From a checkpoint of a small sound classifier: depths [1, 1, 1].
Rows from block 6, named by matrix and row number. Each number is 500 + 40 x the weight over its row's rms, rounded and kept within 0 to 999. All counts start at 0. Numbers have three digits each. After the name is the row's rms in percent of the matrix's.
# weight_ih_l0: GRU input weights (gates r, z, n stacked) (model.rnn.3.rnn.weight_ih_l0, 576x384), inputs 288-383
weight_ih_l0.58 106:500453430487510499491565524464529491493524503535508473492566518490526517568477544545453534487457471544506494533481541481541476489565504526496514494537496555485514471435458512505518590503520492497531492488541524527491509483483451449514495456476498482500537460567528489504433512537519468515
weight_ih_l0.59 101:431476466478548526443555402590516557515447429503432440413458528492477578574532460493544490501479513521548407504524418465505517545512484455457525481551522572488516479476439544499443474486471482533511529503486536481565477477526508508469575573502466494534516442455414559477467449459511489467
weight_ih_l0.60 100:467521461513447520510463493528493539458586449377541490534467469439494536471474522563507450557526460481534579414489505482428525500557493508430435584412534479431509499507497532479474489453465477466503559439456506504631511529461494452476419550500485478482543491468451455499576512541505464481
weight_ih_l0.61 110:513446470492463506501501484459533442413578454431458469480518465521476493516521401501499525475495449516541465453531484485570474534459484496564476558500532497461497442489407546521488506591433528516532444423504522484471513464454519507507505536427536435485485512565496525474520507497485540591
weight_ih_l0.62 106:462513522455476493465477523447484548489478523538468495513510498505550523501524509506533497491550510531483513593483510478464507520566547407529564511494472407549476457527545523509539471421557543542447452466530423420468553565493488552460428439500552518472467488475467501569434503445449496544
weight_ih_l0.63 107:495512474509501613481483500543510462545455439496516519502490490449490516481512520507480434484513480555543584556466568487517470496446468498475516503537550468567434500443501575517510450492434439490407509519460533522506438467460536489486447559435456492434537497527500441573448579501502480488
weight_ih_l0.64 107:544481536513539477517500549488453551543540495519579432512510501473487515490546526469523531548489485479425530442513461509480410530469479514479480501486542486466443468533400520499476506391529461477491490553520548456520522491516514405488461435550486508464468482513532538507551541503460468553
weight_ih_l0.65 109:549538499634447467532532509553577564487522512562497495501490460489504447472503501462474468527488461541458475494502509498497549515516499518487498497568520567463539464460537482380470460499488427503582522507503562530505486456430435470560528469498463495482530488427518475498510454484520503489
weight_ih_l0.66 098:431480493404526502514519461513502487437461478566507499514463419518547505469468538563544474506516573525486457482490497403500475497523485559486471522498565494443444496499509469507459475572466466488545526534483545472498532453511495425452421569505531511458506503555488479574522455408438473529
weight_ih_l0.67 105:528497471501481509477508501472458524519505452481486489501540489522472470415559533519442474500507527549495544523546538462578485458454496448474486472517534569485509540509552485568439557477477454522516483481539519461519499495514522463512422491460501515497535527543549451433442524538584481375
weight_ih_l0.68 106:537547596529399497591461512556490421429451515501505555496482503530511469503450500540488477473547497475545478488499532417584449499584611467491519484511457483471445459500513522536511592586465487480458502471482446522497493475420512449507548541462545547550513443497446480534527549535561531497
weight_ih_l0.69 102:488510466476431533456511522516472484472517491495461568449434506492467511469584519429500458460497529480549515459526461454511502541559533479470409472504531508494521544467572434483483538516550549445523481476537557563465539520489542500527481483502445516442430509553482505505480487402518383524
weight_ih_l0.70 104:467548529515528468454509493410518498561558453562483508530538517553468467477524545477497408506503483436434560476458527502494505511459494564495524544542496573494561563495504504475538512518488490520507502457573480526463499478463541476447557482587532500443501541483504461445476480477557512492
weight_ih_l0.71 104:479548425475475528489456519513515438441524503495433543538480480556563528550494494539539423472480377524496407453474523469435467548508523560544599461481486521537537562510477523507455515475479572545500474500439475531540474504469488573532526461483506425480480500515511442526463501488519442531
weight_ih_l0.72 102:552506513592538494444494529452562483483483465427527560439543524430546469440454540521494469532534538577470496428531496531483471503546513521475486519498537489501502425524538517567409523564438549498418472511423504512421485435512515514496495430570505536445480502545459521557502426506490547565
weight_ih_l0.73 100:528532489525513568476512458515587517463512552529491567468502512476483485527439469485532547433476513519411477528546415542467442609523465553497467494486467519453513529541592549420478482467502495479466512459452498460488546499494478460523521568496393444557518456516530504562488517516491591516
weight_ih_l0.74 108:563426515474550482492405499535500450459520493496468522501504569536477479463451546467478531517517513479514493460483508496460589458531471505558481571524529445570528572481563505509517548459501536475544471507515492538523507500482543477464541485480483555535507481511595393533598485537528595481
weight_ih_l0.75 097:449489515479547565559491436510576502569501481477519420398504447504549526481492452485515569489489490479481524586455476520476466536508518524475498506564486577519472528574492506538484528507509412448467468547504539502485501497490511476453474464444551521520515448497398437530532447426537451464
weight_ih_l0.76 105:519488495549487496563473466489565438523509481487460427466496466482496465524449451494494480502518514610535477411571436557557492470428568485508533565483492499525539528506536539498470528529463493442496507498592474453493430539474555540491474488454533516475487528514435491549505546505493514486
weight_ih_l0.77 102:441447535545513458465499484436492523504478535540509564501547474569588487460462486485543418459492508596485478499511468506410439518469440521535424544504490445416432449532478477456532581515494561513461486450552488448503504455452565459515445491474452508513496503533565512542532513437458529476
weight_ih_l0.78 105:503463523521475473437501552490451476492474530496561440473517390494452565497427562526456494559562435489432539531515460454523485482516501523513502537459495533570469423471503470475515511552548469495490578503564484504437533548494502565534491506474561524465478543502506409430549471527446544484
weight_ih_l0.79 105:541499500500490487459538491484517492484504432528478499557520498519502539547411502464540441539479468529503529521490456453484541505494504488514472498505579477565554434522528528472496499529516421505463551504474463525509509518503518526492504469465494531594465539507497479529478484528514428528
weight_ih_l0.80 104:487509452519534520456603528498512530570470507497484491481529534543503471457609469493564453457482453466530431489465504533497475523565487512557485523464558489541497528491412505483492539453488492437495485526473525514485507564519516479445470488497468508516510561553551462530554522574517593507
weight_ih_l0.81 102:500577456484482501505462460492467486518465474512519535481484508547492451479535485434470459511503542479535508460464500487480471472515606526513578422444534497565489523537486505524509477508501487511556486498445510565453446446521452476508490424497503562474481474488449489471433467552523521482
weight_ih_l0.82 107:507507437585595490428461498493467517458467513436488441535454500498489467487489468542460549515464554515520545546488498478542487517431517526530543499490555461446499438516434444503486494513519504429534506475461509524512509445562503451483530472482506522449516502462490481507525500494487466509
weight_ih_l0.83 104:430518523565499526571533506501443490479540500489521502520501548501517605504403502518456507527519533501485457556455460475526524486510410494494528514506530525480494463487483534469479468575544492528474419548567520463499476430484509469518523531492474546498507511492469505507442498538445475502
weight_ih_l0.84 105:454515464493513533424513470480481597535555581513494492479471517532515561475446564485503499555482495498447417467526465461539438472543492500441547554523492522490556412520451437576524458488550538491544482584441531454543519551514512478588512461472555498456567474480497452464577474469519438535
weight_ih_l0.85 105:506542486406504448493489531505496420467499437443465531407525425460467447459409521499500431514468530510471480470533540530470617488624507498489511473469500400499496548526439477557497528522496436522527436526539439515546498507495496473497516524504542551534467529522524452516547487477502496512
weight_ih_l0.86 103:507495566516471495479515529497509544518550490501446511513462522469521581443466475450462489518506453500507533471512491521539517512467528465515470496432456439487574455522556505551518508549502527446501514517514552534527514432533438502516516598458497498560498552480451500520476427493475481506
weight_ih_l0.87 101:530503408505487490510477458487403513450481456505510442492549461542561531515495511446509504535511473496434533542545541478506512534518440437479486488496511464490463569446578491519482477528502518437531539485543493520470528531503511500473527497534493482501534463459528476476527548452514494544
weight_ih_l0.88 112:539505527531500545531518571447503491510477494526537494491461526493519493496459528505533442563530482506504493480569528454462552490498499472539514531469516513489468536544475474515467470545497517441516503454485577473533487537470534478554470531579504530492545421497536526422540466424479541470
weight_ih_l0.89 097:562512449595472542484482501501480483464498535535416432512488465553464474651489529425469470509484463573538520508471527463386512453529518545417522469590487499545511526485542569528443550499485510569569547495426477512505473441439500516476484506558525478460554426515500471493514463473494461428
weight_ih_l0.90 099:465519488552597524509555509508547519512486507545535549536443534514458532506483466540451574452456505451486539589415493493549474579474525465492522507468463485498468491485472481560487434481495547412534535483437508526501515484529489468467545490503508546495509426454461492527563544554503523527
weight_ih_l0.91 103:509509487501483486527526581524442553455508584539506527414458439551448528493531552517496561458439470443497502539580446507469431462535518506535483498448441497433497483484575454509485513555570466504541533504504458541499460505476467571431575487575535474489534534526467574521454554509467543434
weight_ih_l0.92 107:472539432568491446459505514555533461509491516508471539438527532483482469527515503559500473555481426492525421509624546454407538465555546509481529506477509450491512524502456476520552515512497530548541494493425416582506479379528529464538464543447451463491422517518467491425467487549545556538
weight_ih_l0.93 104:525532429581473524509452483479517560454501518485454567484519488528484511519513502434546482466542522489500511566454523459459492535546537510533543502472503521544512415461425435493522559523460571496496492492522515550510547476512507439538542504487485539517519490504506465503549566483481556483
weight_ih_l0.94 097:528526525558537547462478553492532424450499423519451505462507498485474506475523454452529516478517515476495473490460389500487507454506450496505506439447504487539494507580525514535564446526452474458509444527540466540511462473498496410524534517472543470527506556468543470495557544549477525514
weight_ih_l0.95 104:516481470548569555543509492443467472486491510469456478506520478555561455403535497481557521429481586456523476465527486521476486518471545469451546499503528525474595539501418524532510454482486500471462553516482418481568497519506536484549527457453539508557424479525546542455477447481541496452
weight_ih_l0.96 103:563502507558519514565471509542524515479469567465513457498498505498461569507526433505514501501555488486531506467508516487523575474491568511458496516475469561509491477502469448473437479513477487573583570534540560494523466468457486479493377490444502486512475479492448496518503458543501537586
weight_ih_l0.97 101:508475511528524510573446440503487491492530522544467548490521536539525554482460519474514554461514522459509509537552496422556459498539549496547475523494454542492501526484541529496457446499494501478463562555452470478597475533505512487460565508511480493559489444489461467443477442479542514443
weight_ih_l0.98 100:515550461493490491508523606441504448476519490480524470525506518536467552466503476510507566531509467480452446467443504443470491471501549451529477547483461521524469475506442488520525500439454504518498577533537514602487499468551555471481536468408474496504570443455527521537457501594452471513
weight_ih_l0.99 097:490472552482454495448491499494577450544480520472499553480508437483492485554536470564490567458500505507509552564431386463439452543478604496502509504500552451506497504526473466558595590511506549582501526489541481548474485553494510538450586468471553502447521506544530536482485430481546457473
weight_ih_l0.100 106:557516493498487550472550515448497538528470518498495519521539476483565469485493489467464490539566497475462469528457472479498444513463536551523497476500490527515454509476501551447466514475512520528525453480502458418484488565512534437548527498501429600466497509483491507522487531495492498524
weight_ih_l0.101 106:513468497516525534558515471522488532451460493547527470515460486495488574538476466563477533498510426479529484551464550495467534478599560494517484466483506479549499493466483486507513512460483525491442429481503460504522484573442477537481517516510478432547474522444545511488512485451539465561
weight_ih_l0.102 109:527488537526427560531491477521501415430469421415557541479467540494495399492485432598538456496469508554502469468579527529565511526510423475474526498478529398441500466458529541483571524423458565506463510473491484510530518440498505493552437512515512543528477482449493595489499445515424438542
weight_ih_l0.103 101:466497510597462505489601512498523477510515494431496466478464518589596547534577504442507455520469567584502482450441442425495541500476430529518541566527489495579475572513513501489528417438457374492416480462514521457475508514534427456572466484508501498500474538522472520507538487420562460405
weight_ih_l0.104 107:469409511406448479488486483454458486433508497486524563428502559499481500449447441561498529507472506486592543524506446606519475523499447526533559466508482558514471514539464519532517480418547469494513489487528511474487463509490496492498531572374511487483589503517548437529469555540476572497
weight_ih_l0.105 105:513484483482415487546489465478454455558512483455499456511583528504532465575493509459508564469443484553474484558497450520447489509489495477435452491488479485512508520552417552557491539410505537492469462472545472490516486451546493447450534532473436482525506443474497531504499551403545470519
weight_ih_l0.106 107:418528562508521469543518507459497472461425493524531507574498465461478482524444491494503552525484496593463502493499508473544484505449574477497489531595516542457569516541501510475479522457461438571585512453519554482498482465486529520527544530488477467432510458441472532512491442577494482405
weight_ih_l0.107 100:487422493458521525495497448516473522465505550520518537482466438538458482457544501547495510482505515579518469464508576503450524527497562525412476491459535489509463504475539515538436570482415572448529493528515483533464437519511526476499433520441504467547430534481538502504417512488503582445
weight_ih_l0.108 101:405547512520584519568489442482538524521555521491497504516515462480543458468497538510459524461451480479483540486510511538459541610509460472463586528525519502482481547502501508510472477572507513525518492543472522451519493441455494466495496503566505531424544536544576532516529468527482556483
weight_ih_l0.109 095:489485558486487541535513518463480420478469474518464551433524486479414568553491518465537480492501566553503496534518425444482449481498434440449507493489533517509512436520484432500514589401510464559494505501509498511516518482582575506481547522513507570534481508543481594414573469486516508532
weight_ih_l0.110 103:490469438466500493503570373497528431460518480501494449477543556524494462483537508509492509490470497523504521460482607492536480452499493520471461526522469470475489537447380502516503508505554417510446505504487468588469512471536512534488503516472543479475494567546549514476472469544489548455
weight_ih_l0.111 099:478522510410493506490456535539466494591559542514523483509444495504449498460497496476476481495510487549464550434501464517493445474462532537528480563554431554562574509481537502529520434445555471493560402487486510558569509489491500501456431528508455504457540517543453540419517486568534425506
weight_ih_l0.112 111:449438472534542467499558519485537548519528499459563565475510530533533523494458497458396493512548589556476488497508477483558573482480477549457479517507437444479481500505497503546459533547512535459488474506522476509416480489439493537503413506508468526491477460463522461501443525485583481537
weight_ih_l0.113 108:492554523498496562559513464531464428524487550439554510460493438517582510482509516475498526456496502474460506515445529539501479511499525433518587544510545478545528540483528432392510522460487514522513455469539544513491570564509531406472541505509508545476458481460463454489493478537480460383
weight_ih_l0.114 103:498484502558486565497540477536491514522468433512481490543508497464504564436531531533436512501570444563557501481502488414492483535537530483511488559565557496490502385487519536469464526508609485421460501465559418478494480516501464490489461492485454501502573476483453466509479478471588492514
weight_ih_l0.115 105:493478509474469540609500497476531510485556572518518477502545465533484549509498487514548494501513455546474566489484572479477486503509488461529563532517505475526559501488463521555537476530525395496481411512491591540477480512479521541450374486478497505447473538539557546493412513455573492506
weight_ih_l0.116 102:457436518523454497457484503507452548469486439543483418519507480560450453488480571522511472517505445551505557506435606475449533506457552539551482491576551412577495435569475415525551480529527520403435550610543536473504528503471524484503533473522545477496497540460486500464579495544478499470
weight_ih_l0.117 097:433539533484614515522511465532459503483533552512470523548486519533521481629453474533491508520516530535531500509483556456442508484458512482448534453364425560529531513519508490544530404515493476541454483557462447500510545520532494463518478545446437475480508519493540518454481532496513492492
weight_ih_l0.118 098:455550506477511517466541518537495505561515446473527490439446455426504558449523489523460451540442496532596516478466480407419458417497569508505519487532552464482504488514494517535483481533536435484426531570537433598464463422543500511413518526510556508528443542510509467533505523454496608469
weight_ih_l0.119 101:527521509418563482515488518583442479521517503545540529464455571533549561476448574525504426559466534464525525505461524414507517512486547502526514438557479504528511494487420502515525537482524527481486562463487485557525546488463480509474442475472505487470524521479561484469566441486573467553
weight_ih_l0.120 102:467535486445575508493480532501576498515522466582450500580503594455488532520487489463524525554507491549545509521512481496501447518524382439522488448457528530447408529499503499516501524477615513487519535501547578449554540487486541514506565551522520545484492547467440507538465520519492494471
weight_ih_l0.121 106:476529516520641468430478461454542493515544495461496459462405497576462523436485589614490499517468464538578480533581539504535518441506477510452494512531498520479557547540448503496497501445517541523514516516507527537504538528434477535529544531518466455539522442514456469533491492516455439452
weight_ih_l0.122 106:537509447464523494515489513529557533464534456550442527464508452552464536497512507544522503449519446405482574501442426457420442568472504557475527513478508565466444519440451508516549486561491481525476489503506469523501469558500486457460448550503494484556409559463512474511560528540467444456
weight_ih_l0.123 100:476532492452474504536453490516533563541475521502478456498493598462546555483483519533614474441484539557429551491465538511503465549460470500489483471459501468506564455413503509453466500512504465463469499557518506518518476473470537518477472447464536578487516526483419460504552547495539493432
weight_ih_l0.124 099:528520486529487574545478531495536461567474462545442500541528432474480485544532496540447502461533442473449483524517492406514537514623511452450461499493513431523427455446470468559557413528434557481556452413522476439572507511420572509467492502499494460449434513494489545495524513532496523469
weight_ih_l0.125 103:513480435523552506500520474500602462483470477534486448529513428537517492512417486465507509471467482503560529541541498490411395447494437452462453475542503494509527482555489520496455449469495531426463505531532522510544543516524497523483537546464428489453496511471448533494489402512525587536
weight_ih_l0.126 103:506517550499436508504505514569494518537531442502467449553466435441504518600550489502504537509555487477463445500530563439438521520488515511494549490485536528515546498525504524530526516464482377465578518538440470540546463449531522415566484537465455604546512491475430494476565575514506477481
weight_ih_l0.127 104:429478434606525492464495558493531473469516531484491522517508442549476413496512499487499508472514512549476441532432534440562519470560518451439476509513536425529550506533534444483519490458506524493488524513472508493484481496477465501532495498497480515487455479488480476500490474480513530550
weight_ih_l0.128 099:566494507473533477545520488532489538500543465474475500536508466443554548480558450488518565483500459490472562480528499439524545434620457552481510568469476480492487533472531522589522474506407475495508568553524508480580558426453477462510512486486545453484450470468559479366532505467507499515
weight_ih_l0.129 105:503539469492484475593485569474494419539458589469577497496520414465447474499526510491478556444440588494452584421499474518513529500566499434460551529525502519478475485507535536462478486455550467518486470502537443503553505515603468522523568485446419493486463507448499559489523505512468461462
weight_ih_l0.130 106:527546480528550490467471509474526637497529523503533488476494460408555492512433482531514494580476421533508539484432528440537482544543469539521428487501526449524504492501458508479482500574465470527521549502458546450427444492520539476457426509499524481506534464546516432468555495514503479561
weight_ih_l0.131 101:536583560501486507471423554507449487492434570457529470443518422472463520575514550543453560513423448497484484583516495467548499457461522487458481449497595476489480426554493535550567547468482520472465490484492535442500526456467459487460522502466435555553490556471542513492491505489510518515
weight_ih_l0.132 105:542494567527478494545509525449479594510532559401557471496475475547522490498508508521500425482512427438506511443488478527475542503448513477544442462472462589491497460478501579554491534457484451502509479409503462459509561439530490553487465483477495570518554544492496483398468501491482508472
weight_ih_l0.133 109:520431518444498528509444547451439516443569495492489534533481512501486556541503547489516479463516517443488551546444459469479501500518583505499565587418432493504497504459503459408493461511506615534478526517500509501507449571499480497543547457465464500520536491539464552490519441454459472525
weight_ih_l0.134 098:542533494534411571454504486460575515494423559537485483500487550530547478371488510502517531478493496552499489434491447444497534525403517521500531479479468498534467495500534540434521499519547477522489513476509515575479485475523502529535553489540449525504456540437509453469522561546480549543
weight_ih_l0.135 107:576500537498525535450523515572500376494614528570524472480561504518556485549485497526474507525548447501504524493519525499442487474502514525504531486496508525507493506525487576437529520510468472559487524465495475561502500532526486444518508514495499505496492558465500465494462531531541472538
weight_ih_l0.136 108:399555539421448469532492475469480525502462462442529534475473508522493424452559562472453534565539534572528497516459440492523488490589518475464463527531528559567528500482533477456545476524558416517504518506528520489499468497528456476445532508504450485522458508482501549469466457529558532454
weight_ih_l0.137 104:498438552504533494465501467462420511478584494476512518486586576476533490479476555510468446553486548460463482548494573457516464507502539464546570517511473529504571444485533507434445498487518522484498466444569525516457508465552549489539456507477471467526524456511538489537555483496558474521
weight_ih_l0.138 101:483455496457456545548490487463453480449612523563507536439511551481546558457568513472561473465486497533506466462464549475504542456449536557518517474504498491506501475511513458480443538485488445532429516527503525528492497540505448483543452447601520504540519568522441415578498490534578497516
weight_ih_l0.139 101:448499504436466510510588498470481525486506490548486494476518464500505528552480486529504497460497462454522501488451528501483510495489460466495595437479496490485462507516525498531514499591533455446528469481444509550523497497464463564528434571572481520548473523498556504591523525524528604511
weight_ih_l0.140 106:444474519478446540515495469493470549513518502518631508528457488492441475514499472466473465547525462492463533570564474496542592556429446495530491512484494453476542493503485554495511586513497446480585454513479496494436503491539444459460505527472562481507484528532523476505507485508469532466
weight_ih_l0.141 099:507560466452561579499506503423517428449568456532563440548477494495472481500527487598464456529485517482457514534505540495499501510519555481495557536473518453523558539528485487482490512568581546514484531504466490477531498488469581501457444523531502522523455486491519473614554473449515511462
weight_ih_l0.142 101:536510450554544436407522532529542522483513443591471490523503492418497507462487484540486509524489434506541479514586558498390511468473501495466501527532516512488572541515548482455487540467497512440504527453512505436439537560494481492593516467520477459492436454472399481560495486430440518489
weight_ih_l0.143 105:496537453430509490539529468525538486553504471528474463516508543478484556514548465479546539516502474469557424519511525487503444509475536435517484469439533481505486535565446404559457486536531475462487490453524509540517479516454466491403501563479537567466517439602489449480558461522455465530
weight_ih_l0.144 108:502514481574600528532513551524549496523511454549515505506505614445529549506491445568427574486434511474516535511506526534414481521437550458436530514513475536479458546539450459465567501482471484473510539498565492604475535458498495459509505554518460572513506504471528522480531490537433400469
weight_ih_l0.145 101:482423517478548528515528414494476485482591435480489568466458481533537504541501504495498475533485487489521518473392479543496520527466511489515455417521449449540518467474506473478424587490538503501476410529462500516485523493469519487567528447457514529512524456609479489576506547512533514497
weight_ih_l0.146 102:523510586469473518466511495501498492507522542536483487570489516473559501485437464463424483529482529472536498470503543511421553495493496438460473438490490522504512559438485548551453455594533621541556470512500511528461541533578481487482466547507501509480497523499526522566450532504482462487
weight_ih_l0.147 101:535548503438482562561526505437532481456524531485493463523503550559464474489513512539492545483533460529487588541495489506544556498498459492471528471520511486516559512461444557471540492548497416483547500475473448491515426508508529447532469486552545496471460497581445574498555504477459529497
weight_ih_l0.148 104:471539549481489495491416473531477522495546497510459506510502495460438428532474577566486479504491541522489452464444497555476462553678432490483447481528454457511454498425516525464427508502425523535523502488500474486429450465492472467482522500465494557451491551496562448511491481438455586486
weight_ih_l0.149 101:528510509564510518488547553530487516502479442514480491548449517490512580535511429557533485484521477423491535432508517455529418449503543542508507405515528445514450508508501501546452470435461524481553527541431488499447550539471453500489486516505535547507491489492507550499512475549466427461
weight_ih_l0.150 098:541495415528479455475538436418534530519498421518458482478487489460536576557547482471488482545528556466532503542509409423478535470476475463536446406462558498516529492443531550475462493537482539448563518553555489521493456467565496508533476477509516471446449453585473486463466479516543519503
weight_ih_l0.151 097:476517514413471480509471478457491482480497493526550515495467470596486518499479578469465437537473514564545540518529526549547527461479532497454514515427483462492419502542499518518545540519510507568511550433571593509467431450530583438566479465533529558536507524475507562508519447547438532474
weight_ih_l0.152 101:511488535500472481523460474523521587491512453553522524485470579553433501492450502470469519547461574493566481532618499484540569468423467593542492521574560448522445496525469561532552571450557528480493510409472486472515523507548506468516482476496521487493526528528491570510458458603490543539
weight_ih_l0.153 104:539491484569484536556527496465505499422501471579507564391483476420485456598506519557467542551437516544458514469565495480514539572518494478511469521529454515502538499526543501478481541512461552546484526451481459522476505508586509541446493427491509453485495507514543568461489542503517532543
weight_ih_l0.154 097:484510524435576528485534465568447606513508531428487464418495487487626478568512514449464419540502502508505484423489496506470396555542587455542559514464479539423512452501526618543464483486477507570463553546513523502565511529570486470537445515497511555521584476463496524458578577508505477564
weight_ih_l0.155 107:524528529459478457510444488480472572430523518513457565594467556553504482473522510452460451496465473456430514565398539570496456486547501448535438520590510445532541532468439514440513484460485486530489479500532499524535439474504510508564470515477512493461500482550542509432458549514491439481
weight_ih_l0.156 103:517543509488443484571514550454581506528526492451426530475481495479571526518493511495473524535471564506444502548473509517499485503498565481472490555581478528477529454454509454451536428570526492537550438490528519475452464467494528508525507496475467459514503548479487545481479483422447537518
weight_ih_l0.157 103:498547498514582480515506565455532496437546483466491455398534520500470469467519580552472500521460499502465481465527499527555454505464536528456458538516527504514520545513500538501449477500554599510514503502494534478515468500514468471423487537523543505575479478499505455533530540539528513490
weight_ih_l0.158 094:556532504449548534517485525509518563557399544544468486503568519528503450517485419522445529532456426494512468480445478458481542538424529522425501495472473472596488528466477437476466493454480578485515439552492462434479514493504476460498479563569504516474516484471528487492507510471557500484
weight_ih_l0.159 106:489518459486521446444511425501482543416503476563617501489468492453502459506496492388443450521503539498554467511501487436546406501503415546495506568504457444519492496434559548534473499527593540427520538517581434542557501489482556555491415499601541493499493484421493492589584520502508488496
weight_ih_l0.160 102:468445465603494476518450530498546549514462537475482493536414488456467524444536474478501565517467507568528480534508526494513501460442492526456494507565514513454499456502495491441508496542460474517505496533518476563443535592577499533454458528503490522514514509559493483437443463504420443526
weight_ih_l0.161 103:438533493539510590560483465479553475468532501477391486482454507438558522505459510474514448514528511505556547509447471548492573478546548458556463492479524416486527458535471515520430493397452466519408519494474451522505538501519492472565365447536493492441489540518510494475467496573533432507
weight_ih_l0.162 102:434481557446429504489491480519454580530495487457486453509502481547467475565490469495461508527510465495488446528550525563463614521519522455556454533532481515505484550505519473451474538437541480518454515459551497495512474485474482441546480538441526553487496471516436517471548499469493507563
weight_ih_l0.163 107:507502499453586494505523503518467586486449458527548527479544541508429490512489528523559446482472482526543466509537456528547444481478500549573479525461504492454512531538503504480456510519487520516426488520483433500562484555532499529440458544442517586516474556559453470490481545505445447544
weight_ih_l0.164 099:559552555522476539538511533477406451454521476479448486535488488468459431519446466492507430513508511499413530477455544507431519513484487547493489509488434533460475493543504546510516550439452531406484444513514508549477420509584497564443480556522517589534460447498467541453528480476455504459
weight_ih_l0.165 101:517451442551481487589490524440539504532494507466562500544515476462531537462519514537456475441508498464524534480527426561450476441595515551594477533531513503525507549523534509435491514540548472493546510500526505535408501503454475443518549478458434558476464566448501502500532501468527529396
weight_ih_l0.166 101:473474504553529494524459460524531424501471508520460495512487498550567477445520484499450459463502495462491511503485586444517495464496521466448463515467451571542509483478482481475540506481538544467534522502493579541580439496506525502605470542405481627443528496465513486525507530482505413467
weight_ih_l0.167 099:442480503486513588549519477504526515427517450444554550476481517456545511463494541462490527539509510451582495528422457480499468484508460464502531540472517481517495582539539528535487522513511506538554555524455451498513497532482493556543560480498531537501568455539464493526476446530502450512
weight_ih_l0.168 109:461479527443463477521468485509454445540478538505506475526497571490508489503501512491497450463475535565460498503442514498455489478490496448547575537484480470478515426476533591471461491473532492509572516500498435453513513522524501564468490422535482468503544525513560384493485524471568552499
weight_ih_l0.169 098:497545514502431557508535529443473523484474487489474486423502494462469472505485510525532515538506535538477515481482504443486530468529586546496483413506494563566474514526492470611504492521458504464444566513552436562511502420533560474462498490503500495509457506438525464505606464495440442522
weight_ih_l0.170 104:515480525534518458576524506501582503489539496551505428488525470469434436446455514506515529530498495469416482475429531481542413448477470535527529573521460518575543459541563477483467433547500492459520439540477504514510502516465540547462572449496499454541541511538436507476559561481510453467
weight_ih_l0.171 105:442523527477440509469402474528483556514492457470468556488510449494462536494545445486523446531539479512489492484540492531489589522507492433414504498513453433507494535420528492502551414476471506510502516498530485503561486550500480493486417509461481480498502508526463522521463544503451540490
weight_ih_l0.172 103:502496578499481532504449515463516489530499514471478459466602481553496584527477528442506504522484442523508498495576521469471469499507480509497468453499474442518528451474516501542519470453459462506460474479482479484498478555487511477521531476489486532488479520458449447437520514441575460556
weight_ih_l0.173 107:524467455466503462476514525431431482531473506450470469526521568413458518506481541549459504448540529497562514496548531531461531548499447474550477491473482475477546473555496482524484515518489480587474502449450480472507504500461544455520453562594523396489527493492522534560508561477517484539
weight_ih_l0.174 099:477488427557488476446541486443421478556500439438516482476551540468518428505453470476466526436487445488466517522496547497539540554458504506486503479468543576508470519430489627556467513494492565522430463466483530516526523457473490569471536504553454469492529561490433557485606474503473452529
weight_ih_l0.175 107:538480505519540504455492490487453493440524468508497497506548502566520486495522492518442476508502519489573457534470472465534479476492497543588597502457532467535507499513519477405538491498510485475461534461426551564523544548588487437458497490464560476543528492552509461447494481497523555397
weight_ih_l0.176 104:502476451554456541393418445498503465471539493528480475436493488473511492509440520519516462466506545488493562548496518531482518512544490560544542498556535486479470574489512476463473470450479494552445414483466434513525492494568544461488494496475519546587510479525506500475476486493506548538
weight_ih_l0.177 107:467552510532483471529476492491453476538496521558519494530495513456466459473486491544513503494480561493478508476528517523542539518429493527512448503472573529462481498405507511529552468517472567562547377515522460451466506514496548499428502511460488469490501491473463534530461498519561456489
weight_ih_l0.178 104:406517503452520517570506493480465449515473512471565451506503506515467465498453518467504512448514520460428516457469502491504475488506512513522531532490519512532482593515469529493515515463485508478437524473485501501482512536546476468554547487551489549525445463508447539505574565563541435486
weight_ih_l0.179 099:539527524559478514500534528572488491554457550519498502473469543512525496600422465557501496418502450509419499542526487487515507524523422446418540497525530515476470444437522500544485618454501454469556573470500502465557454446503546453500492582474517482473486499544546612568454499551506423544
weight_ih_l0.180 107:533517571514501468511491434517489519499463560546488533469475553503527458506501491499536487498478474496464546573485520538482461506494457494517514520542504533488485515477505542532492539473478523480573479481495528565525586436519425554472498423443536513513523474534521493550513516585460550507
weight_ih_l0.181 104:443521561473437513573499493481550484513495501511591459426496540521485551529502525506480463478513511553531535423550406401491441567464427510459423503426496496527523497485530544574541446449471556527498491484440500526509483473473441505476362496453489491540448443428532481520567504577478539502
weight_ih_l0.182 102:510516467426511503478496448507461483500524518561533482551477560473526533512521522412490563513512513498543507561515468493457454460436536491523488491508473453505432509498450486513477488475470513519550502526479489503502500491482515506495439461545512504555500468523505496554439426542518478513
weight_ih_l0.183 105:548491443530469525513549574543475604574565434497538503481530446491487581549525598455509456437498534523510548487474465571517487454501502504533510534490493531485412489438505469536530484547436490450484530524526534485551481467524450502473427558546461537511516491485465528515481571532488553486
weight_ih_l0.184 101:474512463530547432541482513464423521574537422470554535428486488565596450505488536546546457393463525499492554466449490466525398536588531497470513531525439530517418437512547476474451537553506547540481495514481497463465509476515481496490567455544529465495466499468536542460450574579532419463
weight_ih_l0.185 104:586526503571495508531457549491489455489464518557457477465486467446474422498539430471481551557492554539524480538479495472612516489484543495542541470491503540483520473511438512427501512529450502463500559483476519496425521517486450476543494519526477601477464550547437582484512450495513409461
weight_ih_l0.186 102:561534618495474528481484443566451498592486527542511492540613486463529545518536499457484526532506485497554510489481530499497545553493476503548467433408478460478535530422484495394545488477503555543539573543524540479591521500568414542529480482585522572460505604462432563483542504479499471467
weight_ih_l0.187 106:549458587516477555443483464556457427500545529498505534493479533494413513425430529516538396517481512397508533466521571399464516531429473418485526515466533547520535502482534468480466445585488499486528474480568475507514471468573459480511518444448456539511523538429502544505579548456516561526
weight_ih_l0.188 105:501478540528454479522487527524479483427408476480560502533470567488576416440520478493556562523497471547516565569540458491476545481455487525539490443560574474456465501508498433453549477546427520539557534465480469516495482434424522475503538494475492472505525479463468502589463504475497502551
weight_ih_l0.189 103:441558434475467456505527508401485493505549590562458441447510426479518482542491551544465549502549470558454459507481503475437505483460437494511453533494545454508513497506528464481483555510507536471512549535499507481474477403427480394490499472482447526479508515494551457463478497568443477545
weight_ih_l0.190 098:527548492547528481501466590573521453468547518556399515489505538502424497520486467493546385473471497523591445577483463558531444558521510495523387475502515495505545528475438435489476484449493504487535522493448514562480517552495495571481544471528493503536493470515498475441519440510498510461
weight_ih_l0.191 102:536469545543452514513466446468478462539529595546480498474512437466448491508532503565484572550495449514564543463469592530515500523494489508551447557541510410568494488487413534468532526520511530475475493528423541481467513420444475535507436488468520534482522479516571541452458468483468477504
weight_ih_l0.192 100:516465579506520496490464498465470507440471506493519517494487515449461486584575494500499503479494468559542495549516454414451513494513520511447569527470601531503527490551456470631516529478526410531540500484423488541504501509446461456467537495532480576453534576424494482580502488456393486588
weight_ih_l0.193 097:516539475561531491465467507478512509500443527553561540448457559486401525591486511479501495491536558515457567547538533418437565535442470520410513465474531481526550477529413481509508532450567470488517450481510497500550486480470524445486511550459500448549540502502560542454547538411519568461
weight_ih_l0.194 100:501457488530453509483548468459545494471431524498474543478487554449570536458476481501447489532490543499574518461488476424455456463522467460543483500473522459525505496490498523501502534622516501484428501451546472461478443541425490481515517507431585486444543535471559496490514516521497556515